config = dict(
    arch='vit',
    model='masked image model',
    dataset='retinal OCT scans (Kermany 2017)',
    train_examples=98430,
    image_size=24,
    crop_scale_min=1,
    horizontal_flip=True,
    method='simmim',
    mask_ratio=0.75,
    loss='l1',
    norm='layernorm',
    norm_position='pre',
    activation='swiglu',
    mlp_ratio=2.67,
    head_dim=32,
    fused_qkv=True,
    bias='none',
    qk_norm=False,
    parallel_block=False,
    dropout=0.1,
    inner_norm=False,
    patch_size=[8, 8],
    conv_stem=True,
    layers=6,
    width=512,
    positions='learned',
    init='kaiming_normal',
    residual_init='zero_last',
    optimizer='soap',
    beta2=0.99,
    lr=0.0018,
    beta1=0.95,
    shampoo_beta=0.95,
    eps=1e-08,
    precondition_frequency=32,
    max_precond_dim=1536,
    one_sided=True,
    adamw_lr_other_params=0.001,
    grad_clip=1.0,
    steps=31200,
    batch_size=256,
    epochs=81.1,
    lr_schedule='linear',
    final_lr_fraction=0.05,
    warmup_steps=930,
    weight_decay=0.04,
    adamw_weight_decay_other_params=0,
)
Rows from block 2 of a small masked image model, named by matrix and row number. Rows with one number belong to one neuron. Each number is 128 + 24 x the weight over its row's rms, rounded and kept within 0 to 255. All counts start at 0. After the name is the row's rms in percent of the matrix's.
After each neuron's rows are labels from the 100 images, of 14848, where the neuron reaches its largest size: "responds to" is what is common among them. Only what is clearly more common there than usual is listed. The data: retinal OCT scans (Kermany 2017).
# gate: MLP gate (model.blocks.2.mlp.gate.weight, 1360x512), inputs 430-511
# fc1: MLP up (model.blocks.2.mlp.fc1.weight, 1360x512), inputs 430-511
# fc2: MLP down (model.blocks.2.mlp.fc2.weight, 512x1360, transposed), outputs 430-511

gate.509 094 [161 120 143  97 111 147 120 179  90 173 136 118  81 108 129 150 152 116 148 138  91 126 126 152 126 131 140 135 145 101 126 167  72 142 124 117 148 152 145 139 129 113 102 146 112 120 111 146  83 134 154 125 123 109 145 145 141 122 157 146 136 133 130 115 131 104 150 122 146 101 167 161 141 134 142 123  92 148 124 143  83 134]
fc1.509 089 [115 120 125 126 112  88 121 107 100 188 172 155 143 145 110 105 127 111 155 164 115 134 110 141 114 101 129 139 133 118 174 175  68 126 149  95 133 170 134 134 150  60 111 126 134 117 164 141 100 138 130 140 146 119 168 108 106 142 149 188  98 167 141 100 108 104 175 150 143 111 151 138 133 153 117  95 135 115 155 129  78 125]
fc2.509 089 [147  93 148 142 156  76 168  81 141 115 114 150  80 156 117 133 114 134 146 141 148 115 124 113 124 156 112 113 147 145  95 125 128 125 111 168 147 104 170 153 104 135  90 111 121 147 123  96  96 121 104 128 137 117 135 146 139 137 104  87 132 110  70 145  94 135  76 142 135 122 106 129 162 160 121 139 116 132 132 109  94 123]
responds to: finding: diabetic macular edema

gate.596 120 [105 142 130 135 117  95 107 162 192 116 123 154 103 121 110 136 108 127 154 153 149 134 118 148 140 137 168 110 126 117 106 144 136 133 123 141 137  88 130 148  93 116 140 113 148 141 112 147 169 104 100 118 159 144 121 123 192 105 126 115 131 152 139 157  77  84 151 110 118 144  87 166 119  93 118 113 113 109 126 111 128  90]
fc1.596 112 [108 122 129 155  97 133 101 173 162 143 131 129 141  99 142 151  89 118 135 143 109  87 114 141 131 122 130 114 155 103 103 144  88 101 137 161 129 143 104 129 161 143 138 100 134 145 116 185 123 119 109 130 126 120 147 100 141 151 134 132 100 135 124 187 106 100 159 126 115 129  84 152 122 155 143 173  74 156 126 125 118 150]
fc2.596 112 [101 125 119 132 124 123 152 105 135  74 131 113 103 117  79 136 111 159 147 122 120 149 167 105 182 185 161 120 150 123 120 133 181  98  74 127 145 116 111  73 123 110 145 124 102 153 124 148 154 140 148 128 158 114 113 119 109 142 143 110 131 138 117 116 125 124 100 137  76 135 123 133 150 143 144 140 140 147 119 133 103  55]
responds to: finding: choroidal neovascularization

gate.494 100 [131 109 153 158 110 145 140 174 117 145 121 114 167 153 170 138 117 200 167 135 172 103 126 141  85 148 102  97 149 110 122 144 171 112 142 118  95 135 115 141 108 160 144 133 126 126 166 129 127 142  90 136 118 100 192 112 157  89 117 152  99 128 146 111 121 137  73 117 105 169 132 144 148 105 121 161 132 119 157  99 139 107]
fc1.494 102 [ 91 126 113 188 114 125 112 167 123 140 159 156 144 150 144 149  84 154 102  83 161 140  98 139  92 150 128  41 135 124 108 119 160 130 173  81  97 124 119  86 111  97  88  92 154 119 182 155 141 101 108 122 136 130 127 123  81 132  86 113 105 142 145  85  94 100 125  99 100 118 135 156 105 106 169 131 154  93 154 115 158 135]
fc2.494 103 [134 178  98 128 144 129 133  86 116 162 111 152 129 102  77 111 129 132 112 151 144 153 115 131  79 139 177 121 106 123 139 105 162 130 131 115 135 121 150 137  97 111  54 124 145 106 134 159 121 132 123 117 138 112 139 118 153 126 141 141 160 114  90 149 137  92 158 154 106 125  80 135  85 123 108 122 137 163  95 120 114 145]
responds to: finding: choroidal neovascularization

gate.487 103 [ 91 114 144 175  99 134 153 152 123 139 164  99 155 105 144 136 149 132 122 178 120 103 119 131 188 107 149  81 131 144 145 115 161 143 134 140 128 120 101  95 114 169 113 150 118 166 165 117 123 109 138 111 137 108  69 148 129 132 106 127 123 129 142 122 130 102 148 135 139 116 136 139 130 127 102 161 110 124 100 119 141 102]
fc1.487 097 [127 129 107 178 109 106 113  92 129 122 117 131 152 126 137  99 126 107 142 129 173 116 105 140 114 121 138 177  83 112 143 138 114 140 119 150 111 165  85 126 156  94 175 134 147  92 104 117 113 151 142  76 123 131 143 134 162 122 156 150  86 147 114 136 135 133 141 138 146 102  88 120 124 160 139 119 158 144 123 122 114 129]
fc2.487 098 [170 117 138 102 133 115 125  97 189 146 168 106 120 156  98 118 144 156 148 128 115 170 153 135 127 124 124 142  79 112 114 110 158 153 142 148 108  88 138 116 144 127 110 171 138 141 136  83 134 164 109 142 147 130 129 113 123 120 132 135 151 113 176 163 145 120 159 103 163 112 115 171 127 165 176 124 144  86 116 125  99  74]
responds to: finding: choroidal neovascularization

gate.611 105 [173 115  94 100 131 135  95 120 136 121 152 144 159 136 131 111 103  98 108 135 107 102 142 147 111 133 120 130 158 110 123 111 112 147 114 101 165  99 146 143 128 136 160 117  84 129  78 137 148 155 130 147 149 128 107 106 122 132 123 124 125 127 135 137 207 135 117 151 117  46 147 160  98 140 106 145 120 142 111 112 159 101]
fc1.611 108 [150 144 103  99 130 154  87 138 143 118 133 139  99 116  95 162 151 139 125 127 161 117  87 106 101  79 103 108  83 117 109  99  85 139 162 138 102  78 144 171 126 139 137 123 125 103 113 149 104 150 136 121 115  98 127 124 109 101 128 134 126 112 102 126 128 116 101 178 160 157 136 108 112 123 150 132 147 172 135 155 124 169]
fc2.611 112 [187  84 116 122 133 105 143 119 155 128 161 143 110 110 122 146 156 104 134 143 125 124 134 169 124 150 136 133 165 112 131 204 125 160 136 167 133 155 134 130 140 154 125 102  79 142 124  83  90 117 106 167 135 118 160 144  90 139 125 136 149 101 146 171 108 162 130  73 101 137 113 135 141 181 129 129 120 156 152 113  86 124]
responds to: finding: diabetic macular edema

gate.388 101 [139 122  61 130 180 161 111 106  97 123  87 153 129 104 163 144 102 151 113 150  85 152 126  86 112 167 130 163 147 150 157 141 146  96 134 141 137 121 141 164  99 114  72 152 108 153 109 129 188 136 123 137 131  89 140 147 115  91 105 156  99 179 195 115 164 137 128 128 139 136 144 174 155 139  95 140 120 121 153 128 119 108]
fc1.388 102 [124 102 122 134 112  95 169 161 128 120 114  75 155 108  79 142 154 127 135 150 150 178 143 111 142  88 152  97 104 155 146 148 122 143  82 108 136 139 147 114 131 160 127 121 150 109 131 131 116 118 109 129 144 152 125 134 153 117  99 139 109 121 126 107 119 113 136 148  99 118 130 147 128 166 135 114 149 123  80 119 120 117]
fc2.388 106 [139 136 175  87 156 153 145 127 101 158 107 176 119  90 145 142  95 136 159 137 121 164 111 138 147 127  87 135  93 105 178 108 170 135 129 139 103 118 189  81 155 179  78 150 133 147 115 151 134 148 147 140 150 122 133 103 145 119 161  95 121 129 169 121 134  94 157 112 168 133 148  97 122 121 173 117  91 117 142 143 134 135]
responds to: finding: diabetic macular edema

gate.475 108 [ 88 106 127 120 129 120 181 172 117  99 153  99 156 131 142 141 113  96 171 133 138 124 127 159 115 148 112 120 141 151 153 114 179  85 154 129  77 173 125  81 120 163 120 151 117  90 138 150 123 147 153 130 156 107 137 151 139 148 139 135 164  77 162 106 173 123 186 125 135 144 142 169 114 121 159 152 153 114 101 104 120 169]
fc1.475 107 [121 127 142 145 179 123 122 202 140 115 132 126 149 122 114 129 151 124 153 123 128 138 117 147 125  71 107 158 111 127 156 112 162 112 117 122 109 128  62 163 134 169 105 112 126 128 119 125 139 168 107 109 161 133 125 126  95 106 152 118  75 136 131 133 119 124 125 146 135 134 140 113 107 148 182 130 130 123  79 130 127 124]
fc2.475 109 [159 126 166 122 100 110  62 100  55 107 117  94 156 155 136  94 100 102 133 165 113 117 126  96 146 137 141 131 132 130 103 155 148 106 138 163 172 142 127 128 143 144 139 117 164 102 150 143 152 130 126 189 140 141 134 116 143  98 142 129 111  91 120 109 153 129 130 154 128  98 147 103 134 136 101 133 185 107 124 146 120 100]
responds to: finding: diabetic macular edema

gate.466 103 [145  86 108 111 170 152 121  76 118 116 135 115 121 138 156 101 106 100 186 131  96 159 156  85 109 121 110 119 105  93 150 112 149 119  82 122 133 128 116 123 140 100  95  99  90 113 127 125 118  97 132  98 132 106 128 132 131 175 126 112 128 160 143  98 165 161 153 132  86 145 144 125 141  84 104 137 105 131 131 120 120 102]
fc1.466 105 [140 143 131 124  97 122 149 157 141 144 130 141 117 100 159 160 145 139  78 146 119 113 104 142 146  84 175 103 137 127  83 157 120 139 149 157  89 140 140 112 105 132 125 133 155 143 132 143 166 174 150 137 153 157 154 103 148 107 136 164 108 108  97 149 117 145 130 146 163 123  84 118 146 103 143 126 142  87 117 113 168 176]
fc2.466 113 [137 125 104  74 139 105 142 150 116 130 157 141 123 143 156 145 138 122 111 161 139 126 123 106  90 117 112  95 123 135 123 131 135 158 131 112  98 137  82 154 122 136 172 111 125 127 163 135 145 151 115 117 117  95 148  98 131 147 104  95 160 161 129 158 143  95 101 124 146 106 160  93 122 117 116 105 130 135  64 118 128 187]
responds to: finding: normal

gate.544 107 [156  91 142 132 113 130 133 109 102  99 120 110 129 156 113 159 107 103 150 130 128 135 166 141 109 135 146 102 114 125 166  98 126  88 114 113  76 167 136 176 115 155 145 127 114 113 152 129 129  80 143 117 130 103 171 101  85 135 133 111 189 147 162 162 129 126 137 108 134 123 170 123 126 170 186 113  92 103 124 124 140  71]
fc1.544 103 [129 102 129 150 151 131 129 134 131  85 135  99 125 136  53 147 158 130 103 146 142 161 124 151 151 120 122 120 111 103 156  57 111 126 142 133 115 148 187 133  81 155 114 125 122  95 113 169 125 112 168 167 121 165 148 141  84 104  98 127 137  91 115 140 119  83 156 158 125 131 146 150 160 141 143 165 110  98 133  90 151 123]
fc2.544 104 [ 97 130 131 105 135 161 108 123  91 119 136 195 138 151 114 175 122 115 109 135 131 156 124 185 130 169 112 134 131 139 110 102 189 146 125 142 136 125 109 123 126 103  82 140 115 152 154 113 118 144 122 138 150 165  95 132 107 140 150 135 136  99 112 149 107 150 141 143 106 151 117 125 153  98 128 110 141 102 125 126 120 165]
responds to: finding: choroidal neovascularization

gate.414 102 [128 115 119 166 102 133 137 190 139 142 127 137 131  85 104 136 158  98 119 126 116 101  86 135 135 116 134 170 122 129 163  89 126  91 106 164 109 106 125 159 131 136 117 136 139 126 120 123 156 130 135 153 147 112 124 125 139 118  87 126 119 105 127  65 116 118 146 141 118 124 118 147 135 160 116 106 139 118 117 173 109 108]
fc1.414 100 [151 162 123 122 119 114  88 138 155 144 111 140 117 147 116 139  96 140 129 126 160 125 203 129 137 130  97  94 116 108 114 168 177 181 184 163 152 132 169  59 145  73 136 151 154 114 141 169 126 102 131 143 140 134 128  95 135 136 150 122 144 125 128 154 140 113 161 125 120 117 120 122 111 155 135 131 167 130 110 138 128  99]
fc2.414 107 [143 129 127 142 114 153  93 105 106 153 123 106 135 112 141  85 106 141 110 110 122 136 137 129 137 164 133 111 138 125 135 150 140 107 109 146 112  81 127 105 170 123 139 141 151 115 100 134 133 121  95 107 154 157 128 145 123 153 148 129  93 132 154 121 143 140 126 109 116 132 120 125 184 127 115 122 137 145 130 141 114  58]
responds to: finding: diabetic macular edema

gate.711 095 [189 110 198 125  91  93 109 155 184 126 117  96 114 120 146 164 148 103 183 142 123 129 142 150 108 134 139 129 117 150 154 145 197 120 124 142 108 122 100  91 148  86  77 129 113 122 149 132  90 148 125 111 121 104 134 117  88 130 101 129 138 123 119 122 125  98 155 148 118 129 149 127 143 131 128 135 142 142 128 143 116 120]
fc1.711 089 [124 114  71 139 117 140 109 132 139 133 134 155 187 163 106 128 148  87 107 137 137 133 115 110 123 121 153 133 133 151 138 101  92 132 115 134 115 189 124 117  61 135 134  91 120 153 146 173 159 157 126 110 175 130 138 159 137 123 108 112 104 110 117 102 116 169 112 150 130 100  92 113 129 119 170 149 130 119 128 120 132 161]
fc2.711 088 [145 113 108 111 134 172  93 146 162 127 103 164 102 112 132 126  90  84 119 159 133 146 119 113 109 109 114 136 182 150 137 113 137 119 144 120  89 136 108 119 111 103 120 101 118 137 146 165 113 121 142 153 157  94 158 149 183 112 104 120 142 128 139 102 142 133 121 145 126 182 146  95 117 122 129 142 180 143  87 137 136 141]
responds to: finding: normal

gate.2 107 [132  76 118 153 166 114 141 162 134 155 114 146 138 116 110  90  77 130 124 138 138 144 129 145 128 140 107 132  94 143 140  94 128 157 110 136 140 138  95 101 177 131 119 145 113 170 138  76 172 157 114 135 143 135 128 137 112 129 149  92 176 123 126 108 139  82 146 103 126 127 126 166 140 169 143 129 146 101 110 138 137 133]
fc1.2 106 [113 112 147 150 147 116 158 144 144 164 133 163 145 101 139 119 134 175 166 170 171 125 124 152 108 138 131  95 136 154 119 132 118  98 152 169 118 146 141 150  97  98  95 102 126 110  68 165 118 144  88 112 113 142 162 124 119 126  80 147 115 106 109  31  72 135 152  75 131 122 125 162 104 101 158  65 137 117 109 138  91 140]
fc2.2 109 [175 119 125 103  98 140 121 109  88 113 134 115 122  87 150 107 126  94 144 101 119 101 125 147 171 140  87 169 135 120 166 195 140 131 139 132 150 121 109 144 131 140 135 131 125 134 127 122 135 106 122 145 107 152 177  87 105 101 128 149 121 117 152 115 115 121 130 148 137 132 122 125 123 139  96 132 147 135  67 158 125 127]
responds to: finding: diabetic macular edema

gate.472 105 [122  91 164 143  97 138 131 103 180 156 123 148 152 161 141  95 103 129 148 127 112 179 126 121 123 134 142 118 105 134 139 142 181 151  99 119  74  81 141 154 152 155 103 116 110 141 134 160 128 156 121 124 117 173 139 178 106 127 107 104 145 139  89 111 134 157  83  95  85 140 118 102 107 144 127 133 154 147 135 119  84 102]
fc1.472 108 [130 121 150 126  87 130 126  97 176 137 134 152 142 128 154 124 106 129 155  89 106 165  95  99 131 163 134 104 129 166  98 142 143 143 138 108 106 102 149 106 178 106 105  82 120 157 149 145 100 141 121 107 155 130 136 159 138 128 116 100 163 129 104 124 130 137  96 141 124 161 133 117 132 139 126 130 139 125 153 115 103 138]
fc2.472 108 [132 145 131 140 142 131 135 130 103 150 126 157 101 114 141 115 117  98  98 125 123 119 126 146 164 117 149 118 123 130 117 132 113  85 163  83 123 110 134 118 151 127  91 186  87 114  87 139 138 164 132 121 179 176 161 129 130 119 115 137 166 114 114 145  95  76 146 170 143 141 137 101 134 164 122 134 131 129 132  80 135 161]
responds to: finding: normal

gate.512 102 [140 114 136 111  97 101 116  98 112  97 166 110 108 105 123 116 153 120  86  92 163 143 123 168 145 117 109  80 145 139 131  64 130 158 203 134  76 134 123 168 156 165 137 108  97  85  86 142 122  88  79  96 134 100 127 125 117 144  88 151 100 115 144 111 134  87 110  99 124 118 108 161  80 142 155  87 113 145  96 124 170 155]
fc1.512 102 [124 163 155 174 146 147 136 152 147 158  94 126 155 140 144 154 106 114 147 172 108 130 154 100 128 202 132 136 103 117 148 157  98 103  77 136 157 134 148  91 103  58 171 141 132 157 146 135 105 166 165 121 145 172 151 107 142 144 155 119 143 143 132 151  90 135 180 157 151 134 152 106 160 124 120 161 129 100 168  99 108  55]
fc2.512 100 [144 180  74 152 167 123 125 129 106 136 145 125 112 119 120  80 105 134 164 138 109 101 114  84 111  78 133 112 124 103 119 127 121 131 128 142 142 169 125 173 157 183 129 150 129 142 132 124 112 145  82 155 134 125 111 141 141 136  90 129 124 117 111 153 114  91 140 122  82 146 146 143 131 145 110 113 141 127  88 104 142 140]
responds to: finding: diabetic macular edema

gate.273 096 [172 192 105 130 106 122 102 151 133 142 113 130 106 132 160 152 135  71 129 114 124 141  95 131 116 123 156 140 105 129 116 122 151 110 108 164 143 141 154 131 144 125 159 145 134 194 177 166 117 115 112 108 108 119  84 125 106  73 126  99 106  91  90 123 101 134 123 162 165 144 163 132 151 130 123 129 101  94 123 133 108 127]
fc1.273 085 [171 172 121 141 142 124 103 148 136 157 148 120 114  84 145 160 131  83 134 136 142 124  96 153 136 131 149 111 139 141 184 130 191 146 163 163 145 152  96 128 127 158 134 132 117 164 127  94 130 123 130 117 122 153  98 113 132  95 168 165  84 139 148 139 162 185 150 143 136 139 142 120 104 123 110 169 145 146 146 101 132 124]
fc2.273 097 [134 149 138 136 138 195  96 134 141 126 105 149 150 104 156  79 150 161 130 141 135 155 125 135 137 116 121 139  83  96 139 135 154  98 129 102 159 140  98 108 115 134 119 107 128 159  99  84 112 100 122 115 127  86 141 132 172 130 154 136 156 131 114 121  97 118 152 127  95 146  83 109 180 146  93 169 120 147 115 157  78 107]
responds to: finding: normal

gate.389 110 [128 119 146 155 143 103 144 137 144 146 138 130 150 132 139 130  97 107 111 127 125 140 122 165 135 110  79 162 128 128 129 134 116 114 115 131 127 119 133 150 154 100 127 117 121 138 145 159 155 125  88 137 132 128 126 112 137 104  55 100 101 155 118  89 115 153 111 121 115 114 153 168 125 135 119 129 104 155 128 134  98 163]
fc1.389 112 [ 96 144 122  85 129 153  88 103 144  87 114 146 126 136 181 109 147 117 112 139 135 110 145 112  91 140 163 103 125 111 151 143 150 127 147 108  74  83 121 133  91 144 155 163 137 107 106 107 104 116 108 112 157 168 128 149 101 129 124 166 100 118 121 148 127 119 141 115 159 105 119  90 125  93 159 131 135 157 127 123 130 143]
fc2.389 107 [162 153 167 135 128 177 116 114 121 123 120 170 141 146  87 117 103 172 150  87 137 130 138  85 105 128 186 111 132 161 116 173 120 121 138 140 154 116 139 149 120 157 155 125 119 139 136 145 126 110 140 123 117 108 131 119 115 168 131 141 151 104 107 132 119 150 169 102 156  93 147 125 150 136 150 135 132 159  90 171 143 176]
responds to: finding: diabetic macular edema